python train.py --model="image classifier" --dataset="capsule endoscopy frames (Kvasir-Capsule)" --train_examples=42238 --image_size=48 --crop_scale_min=0.7 --horizontal_flip=true --targets=["finding"] --num_classes=11 --arch="resmlp" --norm="rmsnorm" --norm_position="res_post" --hidden_act="gelu" --mlp_ratio=2 --parallel_block=false --inner_norm=false --patch_size=[4, 4] --conv_stem=false --layers=8 --width=256 --label_smoothing=0.05 --loss="cross_entropy" --init="kaiming_normal" --optimizer="soap" --beta2=0.999 --learning_rate=0.0034 --beta1=0.95 --shampoo_beta=0.999 --eps=1e-08 --precondition_frequency=20 --max_precond_dim=1024 --one_sided=true --adamw_lr_other_params=0.0019 --max_grad_norm=1.0 --gradient_centralization=true --ema_decay=0.99 --max_steps=11700 --batch_size=384 --epochs=106.4 --lr_schedule="constant" --warmup_steps=2340 --weight_decay=0.06 --adamw_weight_decay_other_params=0
Rows from block 2 of a small image classifier, named by matrix and row number. Rows with one number belong to one neuron. Each number is 128 + 24 x the weight over its row's rms, rounded and kept within 0 to 255. All counts start at 0. Numbers have three digits each.
After each neuron's rows are labels from the 100 images, of 14848, where the neuron reaches its highest value: "top examples" is what is common among them. Only what is clearly more common there than usual is listed. The data: capsule endoscopy frames (Kvasir-Capsule). In brackets: how many of the 100.
# fc1: MLP up (model.blocks.2.mlp.fc1.weight, 512x256), inputs 0-255
# fc2: MLP down (model.blocks.2.mlp.fc2.weight, 256x512, transposed), outputs 0-255

fc1.402:112177132110105154121133138098138148113036149134125134153094149104057135157113161131120118131135136139146144133145119120154147113112077139103137109111114172094105137124118114131121124144159100084148171101138114145146111115149119115142137122125122141114121171121144092181139146144103106143127158129109110164148149109148126133120122119127139105146133123101099119087110148147111065134067143133095151128084134138125104118096114107112154133110093159117138145151110150174135117159121127119131130121148089156154105124123106146142101132140104157138125035159164139124145110098144135127130138144138129175145124113151097151133169126121157074140090116166165093115153133159150116089170117147142125158130099146106099165119172124121118186118137141135096088114127168102126156123124140
fc2.402:103094109149100155114098136088106134069185125142122127113159126103111101103128100075116136120135153112094104131123095150176124139122145120180093157095144137120186123131119159085148114134105157118154084106152177133108131126146117116106132128125128141140146071150119135103134133120106128098068117151153122103138132137115127114132117120099121153055099136148140099158127087147167126140150154148110115096101155110144126128095143162146095098169148126104110139137129138131160158125102145134085105151110148134113156148105126119138130120076153135147131158144117118164135134162113133117077125116116137105109118179109131120080102182145124152121176140080180121112100118154120115139099142111130126123130169109093150113125118123144073128080120099122114127158126117148138099154162144
top examples: finding: reduced mucosal view (29); finding: pylorus (26)

fc1.287:102169120145109139133154124127114156094119150085109118121119122127157158084145105114126137159131143121141158100102124164156173105185173139138122167121079138143105168112101136097104117072115122112111131114154109080141119088189070129137122133188153120102109141142127145126137165130097115148161132141150152130132121123124177118153118104127129097118105122185105080120145147126102084132153131140147147133110104115152110106105118076112142120136108155112132164110165144095086140143165097176133120145119134138139127100144080099127163111109130154131126129106144108097124089122114130056157150143101167118126142108174089134147134137128104123143096119168135148144157149106156157145125126132112135080115135086139133167146149116143126151096115133123157146080144126135154134110125106
fc2.287:121127122146105092106123171127139149159151149112106164127107135123063100100117111133160165142122141153107105121115108123141096137092108129123103177160117116121177102125107151109120107162146153136129127092096126145131110130131155107119171132102116132164140139141117142108159123136139145126164075150144147140134125099113072133131160123105090145133141147068137133145129136151116131166097131138096074123153127147128135126124152160104117112140150122156142140105142147172136110141132126186149124157086117080094143141098146132098108135170149159191126137159132125095156143111186154106137163096103127141111138158138127141139106142133144152158167150107144123097090156159123117096124140132130126160130135112115147099090126114143163156081154076119072100148067099147118142091153129
top examples: finding: blood fresh (27); finding: ileocecal valve (26)

fc1.428:127119103124123084106133159140157116126161121107080139141129093133147147159127133120131116141140135148160130104121092093140115136117089135145107171146146139105132146136119092091108121139118158211163123116139136131115136143123117129154102140153081144122117123146133166128107158127130111146104146138147133134129163114106121125110156144109106153059141085168128140134122114126153139104153107104149147104116150135120125089150150135157112112073096146117152129110091136140161118137160145133121141182163157088140071095105102135158127123121061124103130229119118131129146172074155088150156127108128141140091113104130107124106131154122117123128118198133119068167127110119126094146148145141127134117147109172134132125107108092143123115139129107119146103167110129144125160115148086
fc2.428:145094114151117160150141121122121114142108127116182117134142120120151112127115128130095102104117101107100093145110133162115121143123169094126096144112115134092142144106147174173134153122136128107089111122143123172112098140132092101051145100144178088119146118137112110116140064138173163098136105119133141094058115086117134125089121119137140122113145151074152127120149135162126163123130094144149138164160133073176171153122113131123111121148131131157106155122179130148150134137143135109126143111096139135126141148123114115137114131079176114110076092126122135171134136149152139113112102188121136124146108109149137121149131070130118169140127079151098166111115115151162139129084112125161108109132137069121142117143087109110171133135102141142117128098117110115137145134131145
top examples: finding: ileocecal valve (50); finding: reduced mucosal view (26)

fc1.332:119147142132123125104081155175109115145154106105120142121138122146168160126149097102145134127137164150111135136135134105158149171109073084159136132141141142126160156111123114107142102137133108118155138129149123088143075104122096148128133142138079148102130109113129185142095138123140119116102126110123137144131155134115127108102120114129110180082103077125145145119118113141112119124148134135182151114162130152090103143140096117149156109090121157115114088101133151097145125123106086065130110149157116091138129109139149122147147103117095145144121202165127108119117113083143133188122144152099129118117159138119097103139107121140182124073138147191118089146122103104127123116151120143118135148189126184096161141107090142142146108148140123130165124156092114111151100147160135
fc2.332:111153136146112067144126131115132157133123116141126117126123125124153128112082157119094135103138121120146123141103138161063108112112161103119155146123115149090112116089126123164102129111101128163080096121084132198092128150130113054098124117111150088099139108124090130095159103138120147103158094164125156123094108091110099124103093139118172093148158127117133138125156102137122136138105163111137098132157140110153148159157116149090111161140106118141144168129158117169107137139143129140094124127141139113126149093128100130112148155140182080092106105125163140143105146129172151077139108123125113089089100107108128138168153113124099123168117103104139168123088125123164117126102131120188127144115117127150140114151143101116150107109106098121118127091151171135121113107144172
top examples: finding: foreign body (36)

fc1.450:144180119130121139104156104113145106153060110146125125157116151099094128154124128130141116121123101099144135132128157138103138118118120165111138126089138076087145132147096142118112121169126094114140160143173139102147138105112106128163103137139139113127153156085133086154175087157142136118134136138117144137138100132104142100138122145160141127141108114093104161093115147119096086112143119086088137149073140101102175152145131162116159132126072130137157136163131138166069130128132130142172113125083137157114127104121145135125141133115109148110112136116124095117129134156116154120173124133131145153136098101126143163136144089125168077164119119152100145103090123149181152145127102118116114162146121070146061119183161089126149127149128129090128108168142151111154104132154135
fc2.450:127110118093126140154096115145105146077121114108149163144088156111160151138135105105098124114101119141078128138113096136107121127123124142146129115120124130120140157138104149113165111170153161116141114158137166154132138119150067153112126143130108144129127079161124165107131134160159101114122146127124097134121119116140120131098125146089140175127130146171109106154141145070197132125116125130110125132114114110177153087094155139153142113163130131092092175155101106147170142125147147131111099125183137150137149108166125097139116131119135150119127126136161093117165136152122154134105095119133117153134153178144143139089098142148108154092104123131122120149126113176098103101107173146117192122160156130077124141087111135144063136140118127122138134081129070096106132175130119
top examples: finding: reduced mucosal view (28)

fc1.183:126101139107114108123142110173163132115149082151186130120154130133115118109082155123168123132145113125120185164107104148120107078125118099121139096171160120134095155118098161138124105140113117160194128104129101144120111128129174151148128141113137128113126128144098095147131137124139121151131098111178149083138123085138132104126109140107133151093114127097106183122179113119129152141139130124137121117135146162162114126106156134181134123155103116143158124147136136131111169149139108134137169112144098092124070140135133176126112153134175149133112083127099111158136103123117112106128108094116105091114172179137144117125115130120104144112145127076138120154101142116125144104087143124111127201148105143131130075121114132161181127113170097111098074100157143135094131132136109
fc2.183:101138118181122155068136133099100153114086183173123112122151130130130149125131091154142086124081113117136143080151153137196126129152123150112109160114100143123160099121135123152132130098109090079079120128156121085131135142068104127111104129162138138110142171140155127122130094156085113124115137128151144124116144189140135159135142102130103148141144148155124117137107097134112111138137151148139125164146138131132142155161133138113121133128178164132102095144122126133200141162097092104137131150123115167136124169134133146117122131133101145127129130139077165080140126089137127161164135190139102143106158098175134140137128121114174144122165169146135132125149146137160110158115108120123092090107123123115150156092123144118167119105139102129140140166093134122141138089147112
top examples: finding: foreign body (30)

fc1.115:143130148163095116110105148131136137101121126122122133128122155172133121170133129124118136132132113103147095181138104167115106090154102133127118150139130072128125109167102106133116124159112163148175129118100100109146138148153135107141128108159103144161105119148081154128113151122121113131119130143159156121111096165132107141151094098164123136107110118139114128143145133129158106093162118076155151061145124126087108148143179113172152157131086098106118169166179161132116130098164162115092114139181133097122122092154145119082120143142123114103134145114173106136152140138112113109148126137107113114097132132122125131170104135130144075103111156123128137161107099139124175099165103098127148109165095143107151134134145074172122133088152138124128128116181183138098094159119110
fc2.115:113139146132118174097173109108144139129102133149129115088154077120139151127131122148128115112151116135107153073101145130178124135134187133100109152083148131118172116143151168149138130108137105074084114159141129135128146101130123124124107118149197111091147134135139144117149077136137126116080125122091111123111121158097147137186123142119125147115124139120126137149111085137141148124155173154138155168146155123170137132108079102118127154124168151109134095114145131121142153197079111102160139142121131141124119128128098170158136094097137126160108123104123150145125102103096141148127136167114150138163123115172151125116142099110139139156151101155093150112112154105137073151131150175119137166103144120140141149134135152082177113123119125177152122151078124117158137100135143
top examples: finding: reduced mucosal view (31); finding: ileocecal valve (26)

fc1.200:124138131130141139125114096080132149121129125171124140117133100112147128128160107121123108157118117125146094151135182169161100119116117146115143128177117133131137115109111160154128142110143095077115126130107157124150123122078115161135139139152092134141126167137126144126116154118122123160147153124090106098126140103158147111100125114133200130121138121088084102128088125138142151122087153109155167144156139126136102079148119116207148129142126140070138146107105125142096106128142137110097147126118132137114131134119132177112122121104143180106145066118159159153172161074144087145132091120161093126109113092192122122144108133163075115114141143142094103100153160096142147119130152133112159120099132188136122143132120140149124135136099142099118094142095113153159169106128088
fc2.200:122125093134121132119113181090137145099094147147103163108149121103104130108127127103170169123123153129113154091107072134125139132123112105150088151106105117148153157194136126135117146152110168153118108161128123113144117104119134101087130122105157138148137071110143128150127120122127099097084107160162122157163148135076110153167129140093091150066085112152144122122148125123133126127184155115118150067123104140157106136050111136104116077099116159119123142147121147101142154079084163159124101124130143160131087147109118112143138093120122131121145183138096114128125135148125123102115137106133138117139120140104127164094140174133152144133138144104163135168135133121125121147158129103127126131103123110131191082092100149151133143076130100121143142127124138110120126110140144
top examples: finding: pylorus (50); finding: blood fresh (32)

fc1.277:129083103098137129118114145160165119104133105162154168083132179149160141102115162132136123153120121138097138145136071117152099110152150136112168122146104122122071129146163160152165114112134089143163102092110099121099144161156149094152115142112128107083133118140143112161105138122145163130080147124137122124133128157160105113140094151113101108166126181126146126122109114148117152120153138068162104111147121130131115118111104158153096120121102096115194137156128121110100153132106110101089154090167120119114099130161117163109100157147160092121146144113104163126137186144143083114117145097147159144082146142112113127125099118131132104082161105094166135127117159106106132139158117091166163106170125121119133135148127116166131106122152083122129155132116112145110126144114116
fc2.277:143146122173109158064120120105132178116095158163137093141149115136123145145142080166144103100101090123149160120125157124190156116125139137131109151138118112132156130072125089135127150129115138086086165114149135125139113156156122125134115116140165147137134150140127148112140131144104105130125138136121128120081141140119147149124139114127114119109177129147140128144125092143154113134139151130104145185109145126103112123152114089130162133102175128091109055117104126138171128137116089140161138162113113155163123155135114125128140113098096135132124100142117148137162107081142100167143143164143107118139117086176127079146125108124138158153140152119087109068138117128166142185122151125081082164113128115124163115099095125094172137146108145138085128107096130116165130090123143
top examples: finding: foreign body (27)

fc1.471:116158123133119163118125126133159156171163122164090103150141144148135146137135120136141135121132167111193110095138154134166113063097116157116104109139161145155163096147131150104134111139097136124147124095147090108138121113117116128101131081119147149138113122117153105142122133113154114151163127152117159133133111126108119121160108068156101133154090143105109157103116145101085177116095088124146078134111107141122151094135133107146148100192108180111138153100090105123123121155162160191149117075098154135109143134162125109121111167120122106145113129116119099080150122130143143122064180154095121116132152131136095111111131156112143074134133115128124124097126121136157139128117124121103118152109155130137119144098090120143175094180163133093126124135126136142139163166115139
fc2.471:131102120142143104139094127111126092097064105115085161134143120108114076159096126169143126111148063119097106141102112171118177113145104147110117132115109166115114141168110171155115140147167113129111165150143142121121160149128161159132137121148156101116105108122123148071114119109127152127112132157127148147133169182139139105124064126170132182150165132133156132163119114150145106108115123098092160133130164107119122106135088145134115129056121112124087097156124137086115149108121132138137136126119103139134113136156128124131105104152139141121071156159117140141132118142145088098128119079140097126143115097147140132124086094125115128129135134154112152165125122144164107099126111103129123103136101142124127099170147148129102143064126110142116132135122172140073143143158084
top examples: finding: blood fresh (36)

fc1.355:093164147118123105144114121125130159129066096104132137167116127132118136175108092140131124141119129147130154134078143159172083108101133118136112152103098157121133099142101101167141115124124196152076142086104120129153153120130132131150155140098142138180123111112118103129146130099142079177137198128112159123112128085117143132111116136117123100141099124091109122112113112130147165169139127155131131134126093151122112131126111146150134131192095129154065121149142120087112155149094118098116163122169127126137150155133117112088121173109131106121133077127134161145142118117148155092155135152141096119143135139160108103128093119125171126135088156102134150153132108159098145094140112120115130117121137180097093093140128137125158165083119102127151152117159134152091166111116104
fc2.355:133108097118147153100141121074118130110104121137106133121181140150135143094129144131157138172151137119116138131149150158159129139148160110109132156133174129153113142159168168168117105146093109176155120143081135092089118158112161126092111150086125184111147136113118137134115109120153127118104079117108113153143116188142126122152126169136136124119107126159120127147148146103111113147092185107106159104126128135154089182119119125122142123131128152117181148121125123149138111157115137081114092129153086160138103128119122154154156125126103142145122129113132105141124151064122127165101126117139157113150119149121098151151164140139148110099156149139089106148150146094181149108132128127157133098115129101087166140145125169166127095163126130144075082146096163123162134172154114
top examples: finding: ileocecal valve (43)

fc1.49:127147157146108117091111161115161150141130116130156154139142110158125160153129113109106127160123127166147152162102080096162110142120133111144112126133122131111112163054120140132145106102131137116175093133102118115115080101168150111154150094152132125168102066110117141121115130109099148118103113090116169088145148088135117131095124116167153119136126108099121157111129107125080099139151131122156109120134145177127158137138152137136153101132131156132146141137129159080138122146095125116095161106149123165129126114137106130151128151130145162103106112138116106084093133167170093104122141098107102141062163107133107120137159168170142150152146146070181150158145107144104144141104115148099124123138123138148120158112156126120184133072128121114105142194125145133128146101138141
fc2.49:125111109108156113050129099149079101107067169124117113144120108137103124118139146118143125090131129085136102130141156172210151118148139169137104112117135170128139121138144146140102112141090094103109134155166138071119141170121122154093095124113101164095162116097153126146114114130108123110182145132128143120072148148129169112141114126122105128113152111173121127161130144132154113145119117156120152137129112128140097120155110140152152138097091071109078111120147126162174164149146085114131115105127129172120113122107131160116124137131104176120168103151076153127161094109143097135134156104115129143093117123172173118163108109131139130119146099147122104121113121119129097109172126152103167135134135100111137155164136122146128151156149110159130144122107148139130163141138116
top examples: finding: foreign body (37)

fc1.78:117118126115121127145104123134140121094132168137139121152132166092140138138159111146110120110128119128127148183155161139130146138161140171142125075132139116095124092123083167162131145121138115089147126132144131114105129098155120156112094086149158095127123144147080099116124106098123139132104132105134075092155147151094173132142156104131095110168105181156123129131146148128132128113136146076105135132115151136120109121107117110091130081102136077128114180184118121147131091120111101122161126169077103170139150115114156119125127128143125080129088174086146124120148133153147135139115147129139122113134127141110128162110089135144156169097112129159126166162179085123143130094109115134134168120107171134111134105160114130157174130129146133106083129101145154130138045127145122
fc2.78:161140121127139136155137144159117170172149098126129160104120141153154138096124118142149078158157126120093135091132108128114118097111108126103135136106121138122111113148142138116135070140150141137156135098114168107150129130119135079163116188133127121133138174134147158120120130154187088137114148102132107115169128119081100146084186155159163115137122081082124117140113126083132150124125090126156108138161125136129142073121158100136170162119133120148145123126090098136175151096137139120144168090097136116133121096145139138116145058161097131074078106123156120108080139137124141109137132151103147151104118097112116118091141117118101110134170157152115158145081141101120122150133123109144125159137140120134081164147108104103132124171159156123122099144134116108112162144144126
top examples: finding: reduced mucosal view (26)

fc1.308:097167115168119118100099133139142116147184171104125127091123102154167119084134121062096107104131158123131147091125118094090150150132103145119117152142169155135088130148127125146151099119133082103117082132162141124118115123134109118146096130155134118087138111123123117150112086136115164125122127122129175132166124161159149145147139154127092151089136138179117133123151136139129079206157176102112078101112126147135125135112146105132168131136121177076157111104117136073182134133141144154167092136101113095157161081169144120113110133135116168140098127097137107119131105126076114101124123119114139123120142146154134142114139120156119149112137093176146114141140136137152151116123094103128130113160123177121092133125126127159120113146132141142136111099099110137090161141127124
fc2.308:131108110109108118104187119108090140116105139143104140161136123069127149158063142191096134117144128142115143176155123163121140121141133124146155109172136164109136110122139114135097126093158097144088133119105134139135086083147113128084145122115101121123119113153108129082132121145117161109145132179097162135162124117115102124116119084145187106135114131115144139141147117130111106106076187121120142107123104122092160131145120110072129131111109111138157148127150111166119155153138105114148103147157124110118148133156135124114170126171170126107111073147181118119117095119153151149118113149103136115111098152122100114165114126131106157147142134108162171125109126143138092153171147115159108146110101094104185138142090132120154145153093097132093115131126116108180119111132116
top examples: finding: ileocecal valve (47); finding: reduced mucosal view (30)

fc1.56:087150130137121177139161152124149141125064153122115143099102108137106118115099106129132116139090110112117135137108144151182114110148133135144109139090125168139120135152107162112162136091104146113120176140099118088167126136106137101091078091134102116104075157081095080145100157148130099137150125149122118122135128096150145132104111109148148079145118110124062112125138108112129133123116167156141196149093106182150134095169110151141151140142164146118161177136170138132102142112112153137091120145132086118121109117138091136136098131093141152142122125126115095156162089097141109107124123147170151132139161112153149109186136150127161099157121109113139104119161144148111144134154136136113152132110099106163136156117129120124079146105116139155111120112107151149157117120154101
fc2.56:094134101144101115068099141163116141070151154130107149134124082122070104102149127096168120127130128095109117114119103112137135119114091116102119152159127149088135128159128087113143126164138126185103131105118164124117110161155164101147151104138148165173145086129135159161103126113106156125091102137139128140110153152059098112129105105121112115057103128138119106159100089102144114142146131147121103136136120127136113186120125169123106154135130098113146130104120104103138109129128148098137126174084157115127128132092100109136071114111148119101129144112103168101120171147131144107099116087102121120108154122124068146103147106168169102127157162159134120148124112156152116119147098124133109109136156114123143087120110140115150152092127138149082114154107149116151141111137135
top examples: finding: blood fresh (26)

fc1.477:158100139148089097106144116134132148137167114114095091183103087139097141123124131123169138126148152146078155121165106101133155138153080108146131118092133120124135149114103115126125111151096103099131148121154117128105144134085149148136141095160170157135091103132170112113141120135125148104155098126163123111159120133144158098085156118132113094117099102132105177074167136105112135150186192119154147095145085088175117149134143103144148145124122143121114087143152140114175156123105154143144090144113116129156098054128131108081141148090145166151114120112095147120113093108109170148145152150144104123118174134148143110096132143134133143093128119161138117135130112131120140166114131157124118124126124138113191151111125123149142121076137104130107118106125174151128132115125140
fc2.477:102162125119134122098141122145159104130137131133149129140139147083162112125102110127135142124122115128105131123156146144118113115148172077084155117137159123111139135094149120169203111072150113169110155158077123160131145114112097084098106152107120119117110140147140140098147120118134133158125080112162146136124118149177047126157118077119137091145160163149120112123094113124129130177091164126133123154172137205121145139148140124113141122151138171146135126143125123169136147154139127079155122146124114135138149164127142138110144104157121107141146116138119157093117172120138143079175099134144116154126132169135155196172115125145139165121143127125145118120130147110134096155110092138143167114150124138100125163115183139124158121149144134135129133128099123129131126112179139
top examples: finding: reduced mucosal view (30)

fc1.182:167116142159121131151112157098136110126160116163141150127161148135130115174123161109111147146142115138123162159114133128107131113111092112083106137147157096123110114103118165132140139151118164183145151114139101143148086100129123093158143134051142155105131114094120108094111139157140143111097086117138084101103111106141176130131159115137131133124096094088132133110151122149093156141164170105157130137168118156143094128149158138154153103089105120121160124178135142140113063130136092102116106121100150162097083121128118127123120130140124185119089106128133099110116134120135115123087087090161132129129178145146127110159169109094143169141121127085111152130108118134076115162132123108067109139133092161161144139129132119148154155124141120150134133103146163100092119117134128
fc2.182:081143141102156134078133165132110161145111112162111103153103122148150155157195138180137072130135139120150130101178141177167108136186137159147129096106104183120118092161147133137113128124101094118087153137167142102130159156120148133137125134153103156126134155129167114151115122107122102138143146137114158131121166168108125131150132145149118158114176117161111130154117114162132125143124142154122127125095158120133127151141106166123146154111113125115091097098097125145148184123100098128167167158153141101107147155137136145162080137119089139149192142138108168105116118123128092122157143172169106168086101108162156138143111148123137135118131127160125135101120121111160114091143130136104112139150143106125145158162140124157131148096131121124128140171133138171151144099135114
top examples: finding: foreign body (25)

fc1.400:111163119137104111123123135116158118130084094121106111105090136122128116122090138128174152117151138158125171105112111130148194129165106107107138120151160107147167158115100134139113155122147103094131158162156153133098166138111167135150110171156116137109131154172100118166118121142136094128136109135133163126137162102112134099133094159101108084139106133131096150125190152097131162106174154129148140093179067069144139158147100103106145117147143127114083146125193081142099148079108144155112119118114102126098146110122146115112129116121104172104103125139148130137163139105133120107147166168088119116133123137108096138123103136150114155130144120128098122111089138136107129100138132124133152106121111134118123123091168095130176165110166124140102111143146123090143151139095159
fc2.400:093124195103189120138142128156135158161158162115098105140166101113126126126099137145149148137135132179097142135183137134122126099127138108107158111130127151162111162130101134150141126085104104140121109126055144098111165158168120125150162109090149106129128118155157150121159142107124129115107137103158123125132120121169089163104140084125106169162133185140146143119082088159107110144117104115118119128142114138091149162115114135117113143132138212142144145113142129126122132139142087116138123136139130121120164093108134137099149156128166144195154123127155154104147139115117134092158120143093087150114153147154165150145151117155122142077164133159095135131128157136173118122136122165123125120121127137108127130121128176098125122116149112159120176138086129128161088146123114
top examples: finding: ileocecal valve (33)

fc1.101:099096141131125150145147114097105121178129137124093113133109085124116130163100134102083174099104151118099167105159095100110107122115099155187110121148169099172167116173105126099133146103109171176127144127124123177098142141128138131158171134143155126131156145108090106114112126123133129147095075079122116151140102125109114116110117134133135082101163091184144141109115119126095138109128122123135145097116071128164143138093115087120135116128107128169166180088084106121155119142122125159140116143140153124130153152128116167120151116134186129146165102097076113110143119144125112114120115138153099097128161143105116114140148128116145132141100153076134130183171130116141128150117138124109128115147142102127106130092134100123090157120127158155145113102140142123124116147169096
fc2.101:126142133136120101147173115134151112110136128124127117165134132116141120137117147157150120153142120078150110105149195112148142133153116135118126163157123159125100126133115134165145117130134085097141116138196169119129121139142108169122111155171114166114120139146119123132139096127121098158185095173093120133159137121150087128142140102132110118142121128107098131116139112119165154081143186143103123109104143070172124089152163161105103153121115123107151131154094107114124123097159093177100162123133088116126118148125128092136100128130071129141126162107149151132105178088095140138102102074139145118132133114104106120117108121117136135060137114190102142097132105120099101079165109108135145130143133140142145140138123146152139125125165076136155125179165141110120157134118119
top examples: finding: foreign body (25)

fc1.69:142158132142102131142152137106131161163098126174124117113073138125103136139192167154114197075101136128140099106127145121153126099118123133129110133133166111111133108131113142112116143182120110114117107134103134156122134125127125132108113108119098115141148146135138098143138133170157123127084160153079136118167158129118095083112105106121089134170137150099101105121121103116106184130135092165119126117154107107093108134167107121177128129162073135153130097138118172139106139157136113152174120131126151127128091129134111140120097121127086159104154080162104104168162125117139123127117144092142128095104126074152113108143134157114077194113106160137138119157133100145082144157187149100121146135089112144118148139147149139132130135134122123137119117094110141179138143141143111
fc2.69:132128093103141140077080135140183122121115133135112147113174156141140129114106093087146155134121130136083129106094065165119149111132131116139107167137127100185098152175133119146149137113129155155142099145156138086132126113136146135101120121127169131139149118133166140173129132102139110116105136154130119150150165153152156154147150157131144120088099102114161171139152108119164121130159171139111160090072101142152117127104128136096134124104188147114160111134109122110144159096107137123131135170169158144130107172137156077155179141110109133132122182098143144094143128181097106145146136108137108134147118149130133138101131141157102095150127134122150155115111152127139070146148112130121180098135124147122148119085111109157153125132167131106174107164132157114132139125145132
top examples: finding: pylorus (41)

fc1.373:146139099134172136066134120128125148122082139124124150111098157134120131144168127142139121106173099144152107114104138146160119164111049131151106140164157109119111138147082140097136085138130143131140135111156142126141118078148096151144153097153102162156150122093083061118139107130155129132089108102139138164124132121124115181126154077097128148096158107117135130134134099130155130146110126132101101119134098114106105135146153155119149132128128111135121125099127155106117115089136131114112162125128191123125146113140107155165127162129103132079090146118138144105131143145161101082113114059147098141140154114102094089111093165157159092139126127162120110105125135118178179115146123146111098159151151120132154149143179132125116141152154092149126131141128114139133123147122182
fc2.373:122123156152150137105161113094158128120133143126130149107133115161121155150089100157142125104107108138110169143128119150158082108147163140114117119092152149121113099141141120139141123131099111146116154170104133162143141119134115112132136128122140127118164149108147186159137066144189143120126090151102126097104163172126143095181123130157123145100145159113106154149109114108115169139138186148133152165149119157153144161112082111128153149110115149106120149116115112106125155204099145119105131175115140168148120131130094153130132111107175139131139126107137111122131080119146110157125151112135114132160141162191149127143108066111087142128148157137108113145087156167104115090131143137104157127125081132135123129119150124112181142145145133133118128099103190130147129133164085
top examples: finding: blood fresh (29)

fc1.320:146127151140125103132085172144156115144123141104077122179106144168097133116136165101141097107119113165092112115108141066094100180168127115124091105160161102102112110182119127101110140089136150156144129120100150173108087138145114150103105125146114151095126113100101092141125093159108127127125121117192121148143103124095155115134150133111075173125082137149137153159127153123101125108107157151116092158117134152167111134141119108135151101135113156126141159127101143126181163141127151149139129111092142100160131092119177125086131106120170137153105140124138126175107120138113132134145097107134142165109116161093135111137148109120164130137116136128147179093113103162163158135105128118104143121132101152093123078144135134124129122134114143121148143115138140138087103137147074
fc2.320:161115100130128119127190171103083135125096161134209129085132117111116127133134111158126122174133148131102142086120102157153202051121152166148171157107124136136131118122148128116092131127116114128103104158117125119098134101095119107115153128147117140094152092125151146114130126103139132110133148158142130122121119131148079107133112162117165109164142123107138134117143128123130123156129119129151118123124098096133126163135121101132146153096161071138146117144119151134146093105097115087124101116125115139128156127108120128124094105155142139099164116123146154104111111097135143145158122116136142113099159101158118089101136158154117129100133147130107107134129139091101094163109090135116098129168118115121144154088117133115107129141114117168167067220108144107113152065138127
top examples: finding: reduced mucosal view (32)

fc1.112:117082112113103123099117159146105140102115109151161154112139175123135139089140153137082138111154129134067148114198144140066149108127096148150132114103134145131111118121126130125110089121151101194152148144098123110119160142131131130131090111114130120154113132098174164138117108168141104104109092104128132130152183133091095171119165162155107099115139112124114135079109090136112118135112154088086171172148136137161119117064125147114175120141130104161175137141138123141153132132124105109076121116197085122115113144130150137109122129154115149157128127095121135124130132135161086118085129124154164136116101128153159144150156131142173137136087128112175127116108125094113148133104123138116139102139135140118150146167124109135115131171133134139143134110145094156093123144112141
fc2.112:132138143189097108126114132094134118099174166093108080074107133126135109139142172131121121112130159084148124096110162119153117133082170165137127106126173118132152098101124125126129147117140127096146092135112139124138118143141115157103134101134139131107103147160111127136116150090113135142141114166147108098143115122142148131110139088132143147125093101130084092109122149109140146094142110162115120124077155145118113124161113127125074099146098142085104112114125136135133132075134125108189153147075136090105165132155105106145092132077138096102134108170146126124105103135087133123139140144124066100150135132108147142113133090122131110134182142114120124121098138104102166103142134080196111119127095137127146138069144104120127101100173136096147130141113127104144115148122084
top examples: finding: ileocecal valve (43)

fc1.415:126142147159130146164138164162153122143186128150092149142111140145137153127123129122121140124141132166129141146088124065180148131097094133147107142133155109116115161159148126120189095135115131146150153119129115099144122126117096129129067135109070150146097047106110176188097135107099130158095111153144129169126135123113126130144116143123112157124157104164092114102148125137112097148131134131121122119122125191104121135105105109164158088158140107118126135133094111091141144107120123087091141155131084117091115112106167157117106132105112119142159168141123103091158112094094113156125116124109143137107157171119112144111088152127106105105163122174116075135105142133123146151157106076134144135160144170110140138109138111141130110117111133134104145136087155123147141119132115
fc2.415:146108110185112130102129092126143130127083140148136111137163117119153130117092133119130100127138102092125101111094125158131133112157144090107157118112108128113137114103130147147138119138128131108093127125103147171116109087169118081126112078151179104092134146140124123066131112166092110084146126132112139106097126099122118146142117106112153108120142138119146144127143132158123133150082141115184129139119168115135155138140097104089125143105152126107144119092150131177159131153102124122154148121137171108136114116137106133122160123100158116093098092137110167187096128140135092098146121116099141099130085087140133128152164116133102146170144118102132162102128104126170121137089138103160100155125106075139160125142084102099162103116150120167095086070113106166120098080147136
top examples: finding: ileocecal valve (62)